From a checkpoint of a small contrastive image-text model.
Model: 7.76M parameters, encoder arch vit, encoder activation geglu, text encoder activation reglu.
Training: muon at rate 0.0026, 5500 steps.
Data: trained on photos of plants and fungi (iNaturalist), 22605 training examples, 31.1 epochs.
Rows from block 11 of the image encoder, named by matrix and row number. Rows with one number belong to one attention dimension. Each number is 128 + 24 x the weight over its row's rms, rounded and kept within 0 to 255. All counts start at 0. Numbers have three digits each. After the name is the row's rms in percent of the matrix's.
# q: attention query, key and value (stacked) (encoder.blocks.11.attn.qkv.weight, 576x192, the q third), inputs 64-127
# k: attention query, key and value (stacked) (encoder.blocks.11.attn.qkv.weight, 576x192, the k third), inputs 64-127
q.40 108:155120111144116146084130155110131134121088140064109107128106115176096138153132118158163150126126116150109123134171151177171101183085139151145094129131083128158124101092122126136123100142123128
k.40 095:167111115149156171108162116134142170137121094144149135136167113114114124143120126106062127129128107127101129155108147146149110100146143099114186129131098099131138107058148113128078152167068149
q.41 093:145128148119109134110151103130157131126082141136130135113137093108140159110137138137148141155117155086146134132144137107142142199152172099162121113119109190124155118137130122190068137088102136
k.41 092:154089129126128134102111167154130148116128056151161124111169134109131152178137155129118132129137141129138121140088103091130178125137105100135139127144127114157125161066149124131124153184105145
q.42 091:128125128154145117106123212132146132145139086133083154090157105136139116127131097122113111155149105113128118136130105091168136134146124137161147148141121107098107123141170165139117180166142169
k.42 090:113146091116137149150174155140125134125120164154125156087109155140169148136147112120112111112179138127097105174149115121115132165133143143152127149149137166134129146126171148094159127106148131
q.43 108:141128123072122149116141078099131139148128129121099147122125122125147150166134124124116127160098126136150163118151126166127133138104106068098114126140158127138144165072141168118106157162140075
k.43 113:160088132116102149158123177128086116121146126095130135135145090141086122153117151154124128140164117105132143127100140104098112118130143111111181092119161133127125112145149134111098167121142168
q.44 093:114141132092122099126123137092104145125149158093125148144126135134143156178118089117169107109158124146111129104098114141118116149135123176122090108073130138127140097152130119118118147128124132
k.44 097:143151162098155132140156145147120073127168129108119098165127128109153150134138151122121132149103139142115126138162107109088140139127131141167147131137117146124123119078061124100142076164126105
q.45 102:141100153151155126148153145125123156124188160119107125117145117090110117146109153136146148093102101110117148153131162121105183125147144127130100191153165124117113079142136104143104120121125133
k.45 100:101144095125116115082135140119114110122100082110127160117138153120135095125101140126097107085119132149089154128145113149100092114107143129131112154141105097157131144118124120137081120152105143
q.46 104:124118138147101129098144108100092152137123141170122119117110112112147142136158184182109151127140093134102166143121120127133115117123153124120089086158133089145140123102161145137150106101142169
k.46 108:111102107125093116120183163131145109087148146104144123102147123136140123080090101103137152139154162115150133107170139110149126137099102133127114151095173145108137118142183144140080161162114127
q.47 093:157095117139109112132110114152121122187148107118097139067147167157150093131153171121101152137142135137134145115119146105131087149108117123141098090105147154113121109128104128120161123127118139
k.47 093:103141106136117114097093137181151094083134143135153125103157118146116146148122132109143149150114136057161129110142080127136115107131092132129117131119164135157094114109070172078138123140110099
q.48 098:107164147128150106134136160101115148145158151093150135136129105150119107168140137147147100168115151079148123093142170138141100126134127120115124130105135149132133136133133158102154131082142143
k.48 097:123126096131142149142107081123133111109130157127156133151113110081110101093120143137133082085142119117113122125131118120141158144152120100091105147117138154094147163141102142137098073140087150
q.49 096:099117096174134149115126110122084108116090136113117143121116104122166172144124135134125126147145111142123097129175124147107160107086177129106159104144155122159113136129142105116136129127140132
k.49 088:124125144114105121145175105123132128168098117111108126136131125115134165159061138129167145121131104129135137155129107122143108149128112132129143165133143140147154091160090145169164150133131146
q.50 096:157110133185145087135130092135131112153130119088156138115140144154112142130101169132180129069106118086135140120099112185134107100134158157159123127108137116141088131167143153133112161122124112
k.50 094:169119157103086134120140094140167143132123093141091121138187135122137126154111103123101098113148095135148133107159159134174138140182157094118137112172123151163133136127095150109086131152087158
q.51 104:133131133137104151115162141097131163188092158135118143169116130174128149130110118087121112105135121109106092122164131101133123125153103123159112140134150088137106075133084101105125152120154093
k.51 096:145162147134139169110181088148115133082156113112138120139128118141121113122154126129127124127125137143101158133115103115143099102163171130102145136100148103107146121155135154129139105144157156
q.52 105:133159138100116126096103103132148125176165125131095122140168151157121117154122102119167107121115173156137158121094095158122130146103152105085134089144111139151124126122113111123118147144133134
k.52 107:131077109129137125117158127127058095134158131126165126152112128084131104148112104155084140165107110141164109095114133093120152127122134103115128126113162148131146176178152148129122104082129127
q.53 100:125158170096145133142139123141150128100170151110104113135087134113114160133122135161143160132095132141136124137150115073155140130112169141081093129132122129125152115138149087137161135121121111
k.53 101:141076138084121102109113131142161110141122137111197118148128144114127087127142133094122113098143131134136137122118077135136144135160106127143125118143139132123138114143186112139092147159144158
q.54 111:155100148108119152096147120152134065099128151130079151144126132136138096103143133089120123137087111124112123161160143091141159060123137139124169138145125095110140125148169162131138141156110105
k.54 103:104130145120141148105134098116093120173124098120163190112103069127161149155164146151115109139158172111162114171099111141143140178138125180146103139142127130142129107133112113117147126114132172
q.55 104:140116157126141119127141143110173150118157168143109145134122135115137120169128112110137116200119126083133122121131125086121133126074113107119112120137139124136098158133105110121153121164142100
k.55 100:147146156103183117133062099134167088171112138180129120129149107118117135105151125156124112112099108139132150156133136144125156101141114152155107131114143118110154121135095116140149081123131124
q.56 105:088121127098135125120118142189134131150116083106116162153154078102209119128138136138163140135152123105140128174118156121114159114134118147148131147136115144137121108135083128140146171137140099
k.56 106:134105110145175072151148117107097131161097131132093106091119109117127176144106092135078113091095111163155123159121138132124132128119138128136144124114123099162104156143137119120171115077140140
q.57 110:144136079145101119096117116131121096120100124120154159066107104153110165122124134125149103128172140128138105092083132152119112081104129153148145150128158111140102106173120148098152156143165119
k.57 108:120112133130142102125144122142073089175157113151157096151171117113153115088138113090136112172129168102145122072133174116105125161092130141132148160184129139135158120106159167139118085103145127
q.58 111:130140107188097101130123136126182144104130113106163092087129080136160125112088119121107116108152126111120134118096145148136166133122130141106106122083158132134145115139158095088123147123082139
k.58 117:170136122109147110135117085177106148151100067121116135095136127124094168143142133134140161130117122137135123109156123137146071152155102136135137080146084142100146165135104142116117121120117126
q.59 102:133122148093139115096124098152099103135122161139092116096136143108139116111159141121163127150089101129108120136148141150156089103103168116109117120097139102153105175132114128137146122088138169
k.59 112:098145145127095160112097157112139096129098114121156099171125142110128109102154118080167148111145110097105151130105039155099146096158099133146150100155115106193179155114125110125086109135121132
q.60 109:153095166151113136131159068111113109079099135140104120125170140093098083146159099127122102119105128120131130132135155144139175134103143122118137132118109125112122127124109146138121108156132117
k.60 105:161148128160133123146100140136124095141143104157101158106179102143144186146116122124130166126102117120128113078088122133116147061096137171132168121128146083124136148097134120160113122113149151
q.61 095:147126167124109130114111115123125152092140097098150134115128114135125163132143126135148123137106161146152124140105103145102171108085117113101119128066115145146111090149129161134114143115126096
k.61 100:089128148178155119139134153120122113110139133114103158174159137132141154156121101130096145134152082116068131099103167124115084142145143085116111102180151118143114117066111178133101079128140125
q.62 108:126139093120075123082126120114157086120122163106106137152145116129113116170122151125135137159121138121117121111148107157094133146111161137137141110099099095162139180131093133100123139139123105
k.62 112:135150126119163126138142099141128133146146119150095102138108129092150154113105103153110132149082120138137109167145102161157107163103162086133129129120142149150116118135129157145146129164109108
q.63 106:148150166137122124109130063094138127135119093104138105127120129104141131165159139113127181127114149144149109141120140147141103105103152105114118147132131112152105110127119120095136117113089105
k.63 102:133064179126112124126122135172138134132150138112107145137140141094146126125137155155130119145122127115144138108131135131122121142155123096142133106115155122088138072127110139127130101124095124
q.64 098:102106132151156126136156106132144191121113137101106089090161078144115129130086154145095135134108132132125106107139084124118137145117087140157135140105125128093075125123124109111125143150179134
k.64 102:132129083119134133154119140109147112099093175116160095096160120140111134114166119114101146136168146160151095126152133102104115110122155092128152081147136142151093127116147127161083135128134143
q.65 098:111112107118083114130135110128156119139126151122135136180098105134173115103154148123151159090140137094131127129139168161143103150160113092106084144168118136126159112151135098141108120155149151
k.65 094:122111092145114128105175126091140145125155133148098132168138125152137069152119166126133160174093164121094116081112152123124128168115129134097138124105111115119089116131121091090124093101151153
q.66 093:133138150091105127086161100120122153136156144158138086126107144075144124154098094165136164141149121151086100112127166147117124126101148138132104150095108133115167119105153115159179122168101139
k.66 097:125132130178080134122137124111158086134148122104148099110203083102159129149146146119108083123126151140138143111146096162155101125120135160130120185125146154104158134088127160135165125086149098
q.67 103:123083159107107136149151100155119113103120157091164099117140109158180094156137126129150094120100120138137175151137146161121102163144136149121132147097132135099157103108131181161119116162178170
k.67 106:135120140135125145155112142121103123106050134113093086134126124102147119124164113145134087142126138125140109162081162129144168145149164116124129117160157149092152171109100081131105148094078143
q.68 100:117119124100098143148114171122096110126126132132152106131131152127122141136111121124127122128145082116109124138169120169169181132146140120101110165132193142143150122113121132098103109133121160
k.68 103:103118130176094126136136087118130157092158100181144100114167182152136116105108113109144106146133155153126114118099106098132106139158151153109168140133080097129104153121082116141128124137134122
q.69 096:097119186093117120140162107152158094088122117148133069094129117100158115106146142137149157122111104108158117158129123145070111193133132168138187134139138155101114128099116075144128117108137136
k.69 095:150110143102122097139124146131149162130124122129158098141113101153162133142137113143100085130151145129144167121138122140115108118099146145090092151115155148129137067120145128087090070145136133
q.70 103:145147112123118139115129140108099140135099119115143138084109153141123185141165131128145132120116140147131104100128123142132151177110127086128086107127117168115148101102137129134111074153113167
k.70 107:121111121110145146138096121155112102100143115137164088141136106143104142162126124172123138092158117073087144081133130120116165111147153119132151062136111090123105068108128154109141191147114139
q.71 100:146122133144120100137097117112159115106086153186097161095129103116078124121135127086132131140099137162131136124186100149130106094127089136151141120136116149127132135167137096185126118123164097
k.71 098:130137084161099115139157131123125124119136149162127090155138148139139108092112085116129107115087153071150160155123133102109119149082097094107096109140131122141118131120130115134127158134162118
q.72 094:133159150112141080141069129160139122115086108125135149147152116138130161141130147125118132132139113118113153138105138104145146083151140124122148129147135143123101132153146124119154108095069101
k.72 095:109173124123142108147150134161151099206119110134132095141123156108125141174122116129128129119134103116136145139124122121115109119146096101163125142115101120126146196085133182104153141115107113
q.73 104:135151143145114088160130153122165169127134090120148073149110133105123124130135147119095130130140161151088143088143115108096129142151066144101112143167194109118151170109163141112111157155113085
k.73 106:128125126123141156112157120117148138151145135136098105088172151172135129111156132123108131116110156142138142128096161151117138119118167153106166127144121137108121111107135116168090109088149144
q.74 092:186098176175151135145172132145158136164152110149122087132111200095123150152111126114113103094140158131177174145098095147157118120130125098114139101177112115115095125130123104123158119115152177
k.74 095:130149108123146155111132130125158130135132116144174108132143194098135138140110135115148146089131124121100107114133126094116089109153157084127132099129119146168129096081174114115135149087125122
q.75 099:109167177120114126110137160095106119141137123160150139126124161122132142128171082116158157163151129145147139129113062108102137159176133145098127112134114140071136157142116111114160094145136117
k.75 099:136156105090100120122069099114100111124153095108105105137122146135149105128101120114145129097123132092095143154159112110097115119156131113096120146066156165115130110156134128104130125127099183
q.76 107:131107104144103112126095128106125107121167108135161104107145131145167129154122160075169151166111063148129116122124129090109148144128131144086105123123151112112145105155139140117135125128192160
k.76 110:113109127128118098116090094140131131141169178119117113128135125136103131111131145170089103147142132115109148122126103126129109118156118134163128127103154156133129110142108128152161151134096108
q.77 106:096092137085120119087086132152158126077117092160111142125100145128155146110104110134137140114178170103151107104149111104089105100139137155137132162141147134121116109124140120144098144140162173
k.77 112:138110146150111120157109129132107162122106140144117118139116139175157092117128159122116146144127109111165154135105114109123141134170106085101160095115095109137106165117131155131125156106107109
q.78 102:108151103129123152141136133173086137131120112124147117160115181131150161120154106108163126163148163147132124098090084135114112168113146159148134116121112125167080123138135155158111090153129123
k.78 102:108125153116137180120123166175118100148169124148114133111140161101124101164134155184146150129111097097113131097132129139120133138138139120095144098149149110144110111080100129111135179146118096
q.79 096:119130151129125089126153101105093122097121169152108132147083130144140093130174129167125180095104135122151098095090145133127082089102150097082112148151116107091072133164121161091181125099146099
k.79 104:137168130083135104095145159141186096119147138111116092152105143157183131140100143104150113136175138116173159152125111103162141122114108139119139124133101124113102091100142164079105128135129075
q.80 096:123095137078091144124142095133172102145139141153130110115119122121099134143173135158137173133131094125080091146080152136134143164130124092125189127116097051100133154154102132155130109132103130
k.80 105:143125146178126158104106131159132146170132099099121125095144140103136130142105156100148152097126169087162112118145130084143150119127132143127070143103171146155129134145161113111111127118110096
q.81 108:127172160077114064112140132106120137170170132138139130076118126109148120089089111143109146177097128146143143134150118123104122047102078142135148106134105128109120113115117089137141130084118179
k.81 105:121097121097139136105127163136131134115140080140169142120137166102107137132131097123084111099147101130118154143156122147134140125098111100124091096171133159083135112148126126156144113135146124
q.82 092:152161143082159134137119094121164111164127119129087127146178110137119108112105135138130101079119071089128139148085136132125150128139105135113101149100124124087152084082158123134122127099089159
k.82 094:165102129150100143102092174141147089157089122112119154148142137134128113126131101076121137168129155123109127112183094123109159157124098107086139104115138126117127135136047081147115103103113155
q.83 088:160140158105103143151132129125120099099142137135147145122153151088075129131144134159124095104126130150120136165140131111106125083139126110095099104159138097138103098095127130128119122126091119
k.83 093:154109163172146102128092117133148166132139105206085097115138119096127123130123139110079063143089115138171126121134070173166142175130122159147126127121157134116140118120120153123146130084122124
q.84 103:148139104146130146132105129116119140113123115155082101143113148097139125104125145126122112123151099209143124152183131151129111117103150121115110131165124137121123110124130121124145125116098139
k.84 095:165114141126116102102085120132126159131109197147129159098128142101102113126138121127119130131122109182149109142120085104102118115122108096122171166119120095101117120133121151102136097141125110
q.85 104:099101103115069082162121112076103108139115111135119133185138154142106130137100135122144112103111124157144107118146120089134121166123123127185121111127175165143103123149119098122130106137135142
k.85 104:123114145156173094115160122097101126133146095118149138131124115127114114086130131129108148138145149102145090127071116168145120119111183096123099101085137104094142153157129147118114130157127098