A small contrastive image-text model, trained from scratch.
Data: trained on photos of plants and fungi (iNaturalist), 31.1 epochs.
Rows from block 2 of the text encoder, named by matrix and row number. Each number is 500 + 25 x the weight over its row's rms, rounded and kept within 0 to 999. All counts start at 0. Numbers have three digits each.
# q: attention query (text_encoder.blocks.2.attn.q.weight, 128x128), inputs 0-127
q.2:478537471481523464487510484483480476486496527500494534534480498519495504490526510461510507511530513520530501514484471541529481525459516489496505547514467504518522513491525497501464480506491475541518523512478529491521475503520526491539488562472468495513517499532438531499532552510457524512430510568515525462481522514504480478482498504494531504498487486465513556488507495486471460488512
q.3:462520488517454481506463476509522505504447513515485530478512491500486514480506502502487466482488476487518542529480482466543510501496558487513533457517500521511455481487478480489518506495504528494434454483491484508550511521521485511569445490454504500520477465514480485489514474517517516505518504506463487502572521455531488508525527498508468468516505499514485474482499532462516515514517
q.4:441505529523491505459498486522489481488500512519490455519523514503551505553477461503486520486549501495512497486510529485462504491503537469529490465527485478505499467493489509523533537504511504497501482537462468484468523499476480479447510502498502499505494486435503513456535546520484509500505491497479499507537493510517480496552512449507489496552552545536490510467508466503532474536517
q.5:495522521492498461492476472498493517543463492442478548508442549514494496510478470501519484506521530557518490496494481529503506445528497496469471518488472492502511523486525477479514510471465470493535548533504528548466494493484483517462500491503483522506495524527478457497461471457482468506503527533497482461451498518502485506441508495488493513522483494491546515518474510509464482482475
q.6:475535538522525515490538531450530481486486480511522481486519492517527488461540465508508452473496529469475521469536457494480530475465510490468503506518494508538490486520488574507502451457504463518528514515505526473474504500489518497508485495506516508539536520484499537480445500478516479492457505511505516491520511487512452513468482487511480453519496508505496484558486458509470496477532
q.7:544478487479488523500545524476490517515468495511520527475482460501500513509524533513481510491529506493475515536514500510493527496498475514544461499497504538492536498447477509486490493462466486493529459475527551522474523484497448544513486498504556497464555496502489498509517473472515530468459491551521498492486550494471525507496483548515556452532482479490483514487496495504498485458513
q.8:497471519481499491500469487439488476518568486498514489497546486483480523480513488490492531519541506501533489532461494482508515507497507514457552483511480485450484496475518488499472457498513465516490508514449528542522473547479481512497465508502539501519481492536548503481474525502492513496479478528512498512560497511479498472538533497526512489497493494487486441479491424498495497479471
q.9:488471499502487496500539465512497524480475511495553521478500511508497475526505518515545446476477474518526534494486492482529492470477508509482491490495476522506479531465500526495465500453482505520519518550518464489502510519508512471459505529540521484461514499507475480521482526469485510463506464433486531539465513465535525477512510472511496486548487449505464502509450503524481436485495
q.10:495540474492502511515484478548492513509540501512473442454493512540495514508495518523476503485505521531507497491507515497525491512485448494494504550474487522525497465496478506517569522523548497518476514517485491465501486479447471509508470526511467509485472522529496493469468520481436494480500542497508526477502470480537473516483516452486492453499559521523500551492474494490497496506456
q.11:476498499494498522481491566461486511483469490494523478500491488483515504501508487496475482521512469489506507538535510466521471522468506493492492532513535488457487523481513520457498506484523492476485497510526503505502522510484546560453484513533511487501512548476521514466517504540488452507503512469501514522553494528498510466472508469532422505479471524487489501470504479591531483484506
q.12:498515510503534482471527472499527508476496508515483519506499515471472505508487493501452494525463539488465507525491521494540527513478488520492480508456473513503507516553495518531463543499456527524493481469483537486463524500464474518556524498499502457480487478506466543540494485481452541474519529486503504489507499503488529525544467514550535531479482573523484519500463515479494482504486
q.13:543504505506493505490489516468470459536526514471518526498518488488511526525537522507478523503523533483461512504453497474485539495523499485450534523505526478501486489503518463466508506481484539502493475467473538468464559519475488495447500473457538507513504525472530518514478513508491541499481493488468492576479478481536474484526462518511486494510481527476498497486522529568504502489510
q.14:486518507492482536552517487490505463472527510497514465477510467517475498462477538517500489491543450499528485508482497476497534493472464494529488501488518496503505478504516540501516473465475476494505481494543475491505485499521496519526498496462533519534502479468512525509502496527547516494406529549469472507506510464475485467491530437523503452508525520503508493457553497519484484509482
q.15:514514528519527552492549491515465506480519502501484476521542465497521512447528494502433505520551508508520505476478514522547507565531511451528480503509517506511487524501459492494507481514504521519501480448500491462512496522472513531489510512507488547486494480495430512479500529466517509515521461478527491525464506514532472476506470505496480479522513528485481506482517452505449512510511
q.16:507464517459469530518530500490483461479466489511482473448487503534521496477486487493511438511470522499522498482481527499495482496509522513537496499479532472514499517489473513513492504473508489491541535480434485508537520486518495499546471530500503491505485560516496526463563497543514500501449513485532485536535516486468482463489455472490542499497477487467458509522494526503516514457484
q.17:509495528538470507516513503519530473459432462531505458494538509492488474472526469505495529519516503527513468509501531537518485485464483517463559486516533489537507509474521534486462487520498480485551533518503493476489491498533500515491524459523505449459483507527530491474480496497492455495512528513508468486527466510526527480482531493511477539508526490499508517454456501486525486553498
q.18:519532501485489507499537502496531496540501485476471454471496452501492518549514533481488498504494526480520502506483512467450504493518485525512518526545511463504489486447501473525487480454537502530525479512520526488526522491486500461516491476523475523515459509492496503497537492473575504472505509521516528528508503491477558478515462483514482465531519452469470515456503535493490548500468
q.19:541524536528504488480510535522468541504508480485514507521515529500528504525503483466512554469491493511474481504482458501506471478536491496490516529476534526543513509504503504489482507473477504515525507550561478489488501520468507498494463467515520466480492468479485454536492515507476509442521513487520471563524503482490482487508496538541506445523558454516481480521542509509478496491484
q.20:481510496515486520492514530456547465467498503470500507487518491493488536447540515526489546496495534485538495506461492487470475501521515539487521514479516519536504491502495521533494493490478513535499433485515499488502487516512479502522484495533490452495456472497480518499524519522488462450484542510498474484484526557469495534462529533537482522510528480515515481459523542494478543455517
q.21:521478460475486550555497498497496495520474519531457518528469519469487491454465481521503505489479528466485509542516513455512527466529518467502502530497468465505519465472487494485505461471490474523490505520482490509501506466454478498555473510514485495477536519481492457484525499458497498520477426511465546498515523536484518468511500518467521497488499488450482507535477516510503472487502
q.22:511519489430504508525469496526495499501511509495517459517525501485518521458528489499487503528530466456501475543513504500475490485466496497543483464521501463442480572496490578527488495504477510498521470500504491482453500481505498475480549489480510501534509512492544511497535485524488493468518482515494521517511480493504473454551549525505561487489525476498467522510479520504497508506486
q.23:500480485531455543491460498478535519505470496465472494505538541440519480539470495498483515508503510489578476503493476582457503487517458485539465491537520494513524491512522493492496525512497513532496494539492468464496469504475502471497492507509510485471525530481485503492532479523508476545423475494525528506482518518509498474506479514486480506505478524461508495492518469513513496494480
q.24:521536466482558508489506485494517511447546505504499519495490511497484480452497514508535495473458493513539550519522491477506524486488488485497527498485461480508458500509523474478507511463509510518530458484507473546503494489521504495521455509490480460491523483529478455542514525467538483483496462552482490506523534497497555495497507506477500460484528508491479494500460505501472570550517
q.25:480479508509512510503560529527542516535489530491482466466523486519507522477543526527521487472522489482529524463483520514543488495525497480495505504497492548505484479523486553521490505565488513480507532524502511513463503502482457499537501482510451544504510555523452530499481493506509540469520486516477455489514469470451463519512488494450532467511529509505492513504487473494480486491473
q.26:471505502478499474532495491484520490515467499539544449491524534491501505487511477474463556486498548475499508498496490479496529517444533468495501505493518489528455513513487476523493539516486494506506541527509474517488508504510483511514479514468542500490502494541481510474501479529462498533499515519496518538560541521506477512480480501509417459495535487545505452484489449484466474497498
q.27:453531517539473497489509533525509458528498513511484501514488483489464458466525527499529472509486495478482516506523535506443523455507430513535464533455498517503496500512500551492466474555499497466515513513482488482521486512505530493489479503521544503495510565480513526514472483477524501505538509495477520521547486516512426499473545523503510461491483500509520511513480500510493519502513
q.28:518479514506543498508489499538439519519502501542469478524500465506544523503477523500519480507489485506493505468520529531509507485525511500498464503501536481476473501518523516479522440443498539515511522513516535505502550550495491492508528537514489507490506536508503459548485490478554469506518449502480498519501498518481516449503515465458522486490465530457531501456511482486550489477495
q.29:486472507492536507503476509497516473503466473503484506491478525539484534493507516483527453520503472508460510478539491517499483514473520494520496471487512458486462513515460493510557551532500526455498547511473517505502463531461510484517522452463460525501450482570508497468502527519485489471519473521495505493516504540489504514475488495505458502457484495501512449481540472501505479510457
q.30:486534508535481543497495541513525476529524515483565467459483538518542568466487504512518476525456487529515543478505511449550527502461516506489461550501475531478476499491504525484480505510529528486508524483476512512482489465507524496506483526497481472502484511513497494467486490489472501523496475488433495482528473538502531538491502535495483517513506475513502526492499456499474524514475
q.31:461500487527486487540522457476470515539553494499535524485500495509522480454457490487500497519498485504498498483486497468494532512456475495474540535490520466521527520485476585479521456452494506524463523504451507537546456492514509508518478484502532530497539496510505521481492540509487492518496535461501511494490466494471492483535500498505490467521490490481502537468507497439488484505515
q.32:522466516471510515524529509510523528509520514492503512529562515502540544487445507549495501464488509484523454490535506454446491524517475484474560490506519489491470535494508513541509445501525486517486526497481489485457507497462487491511480520509511518516488546527521448459497478450518499459493502467467499535473534482489529494499494469514472480501538470497480491477517509513498501480500
q.33:473492480481493543502527490508487526500517497481455512494528510497490514488513566483504464526537497513499534483525514484444455493481535486503486480502489515446487528511509441512546497502484494528520473487456507479536524509487480545529477482442481477493479487482523501487532488444523520487526513528479468561553529494530484491521536513507466477493466497507482537515499506517497480512490
q.34:513511511479499466538513504496485487475482514508480511537550526531506479493545503497516430506507482485435524516471509509525488510556484456533485459557468467522506474509512456497488498523516491502481514551499466549495526499489495506519485513459474505496498459522500522509486492489536476503531514495491480514481461487570484498502523481509483530498494477504490474527521471542503493484446
q.35:520510539469496505517518498524491489508500496488508498495495488490535517513452509516485496503531506507466464523478477495463544526507533484541522497506513480528512514478502497520523523481443522465522576487532534472505529484488485513459475469468530520549496483506507501499532498474515539515500483477471540521525556485475477442507529505460436492458480491473506506502533514507530468528498
q.36:526513482495504516547528518504500467498506522526536440513504495533544499482515496498471454496488482555539526476474499486529466522467517505531475517515548506520481471519484501488509507490496504472505443454481451469508518487515523524548507499529472512507511547480512513507524498556499483491505473492516524502506509453503513504490510475498457534477537532491517494530519505454457475463464
q.37:513535564519489510500496478494539530541483470480448539465512511507510505495523483473500480472508494483491518500470490509490508518492473499498547524517460513510507546523516478492509516476537485492517465448517491448540474490525513499466525492493515522529516512508542534510469498483495514531499483518437498524522481491505467510499488495511476526469495471451511534505545455556516491494557
q.38:470487499481466525515503502537506516472492482508482519498509508472523495490493473498568460558509492518480522522484527466511515499499518520525439463484503468516531485493496537543517530510537477492464511497533514537485522505456487565486536476568497499532495511502517498483514513512539498468523539491548524475481515564489508503466475512481480484490490471520506502490478492527459516501508
q.39:450511494485544496498489508449461485493510509512467487486504506486519505532484504488507500509496480508503457475468487479497493541496479539553514534525572458510514542466510486468525490495472500457547511511495497473481514513512457503547478471483512466521498492484533558545509475451533487521530495530486466504496496463512547525484531493500527501477481488509518469510487513485551507487483
q.40:516527524484512520463499516495499493471496519480491453463466488479510469476553500518496433491488495505500472505477517460524484515564516510498543552527467476502479545534465521491462496485545474501486462539488465452492507502539506499475496545515515466516433463481490507485514488475525511490498520510507528520522507472493512516483444484502514491545486517501471497509518488483484511498524
q.41:453548489507501518478458491501492524519485457511500577506475503506464530503520491463515492483512506493518507491514438483549498475502466488522491515499554507513541498464495512524515495518511522500508523492521515503490530486484502548524502503514510490469513529525494479522492492520469518521503472504564470468481514502551490469472480533481479493509529510517512543443558519493471460464497
q.42:515453438495516523464513481510507481492474474489509505507490547497484566481498490530514538489498505501457490544560506532457469489511498506541455509501468500504555483491540497454497521504542545501504492506483494482493510484457470489461500541523507523494524446526489487511499542495501469502511502496510512528437522487504522498508486499472480519509494481483536471522478535467483497517499
q.43:437510505547478466490523521511495491503546508496482475488489475504520497523479532545521531475470534467486498533525497530480508474507532480496503494504458473517483459541492513524523513476536521493460514498480527497495515495473509511491495545506526522493468502502460497494488567487502493436468521550536474496481532507458491465500470544529478515466509502506457494496523541486522486519478
q.44:499447483475549519506497503509488468483521531513468511501492479477520482459539491517517445519515519503501484466520490464485515455463495485497484517534484534510489517488485532495516479480512485444462485470506510505475513517531511521555486502508519476480491452494532510525472484513511497467532534542535483475525462504483464527519502500475501449534536498493519530473539495516436472530492
q.45:517501487483524511538520486494544490540507476500502536450513473519474480526517512508482477511531494567529509509512491504488485500441466432453487471513472483541482505498518527474531489488534520526476475519512510499459510495495460479502504534510510472516445476497516509561509527476468498525506539527516498462522498483462493488528477485513508530490511459517537533458489482510508523506478
q.46:516521495465475488505510492495519469551491489555485463496519497527489471482484513495487470526469511499517519527486464543483436540473550526499480463523473500529476484510535501499533462519524493549533520548451506496523472500538542491516470496462491511537494477494507487507517535507531519472501520517497524494478482512507462504508490511519511525528481546487541486485486499489491548525451
q.47:561507502479483492515486543493485460500524513473484497516493552506521538469520515482490511487535510474492508466551509526483474487503483491519489519475481568480487501513517504475514508481529486491447494525431462471501502483456518509472499487545491510496512490540475497538496526531529476524495505499517498506513489532561489488468530428499536501523465505518530493472508479487538478506501
q.48:490452552477482469491483493509474511462495485520551525496501477474516531460521506469508539492457521494464479521519447486497511501509497460520502484527487496485495490515510479449500516484485496468479518514489468489497496503518490471524542455559505513503517524461523503531542512568503441542501505529515540525519476512486535518503524489506532540472487539508471517491497514481487473495522
q.49:541443498502488521503478525489473535495479477479463477466487466487515513494485476547495507489521493452504468497527483506490503495461530492513533504533474526475554494477533441488540506518546500483483489512512520532480470516527521535451519485502503496495491529536499501514517459511491463489493500517510505520456505531515498500468526590525493485494473485507512479483451486496509455522519
q.50:449487506540497514508539466512496484524487471462473553481536532464495484514521522506512473534515518472533501490513514502503492484466480481512496449485512512494535469455550504448503510523525532533505515521512518507481497492504485429508495458574497497503498530478515483529503517454470516477522493461499478511479473490464532472488488476486498499525506489512475532456478522503516494505457
q.51:478510533507488460550490458522446510481480485512491480519537525483510486484486470516524528487488528491490462477492502489492482499487486498488538473484492477476522489509531492513492490568547488515460483506500493535481495480516485504506511522493450440501547510520521488455468518548490490516508488483523484554485502456546477526490488521468518525515513490512484468545541486523441505531485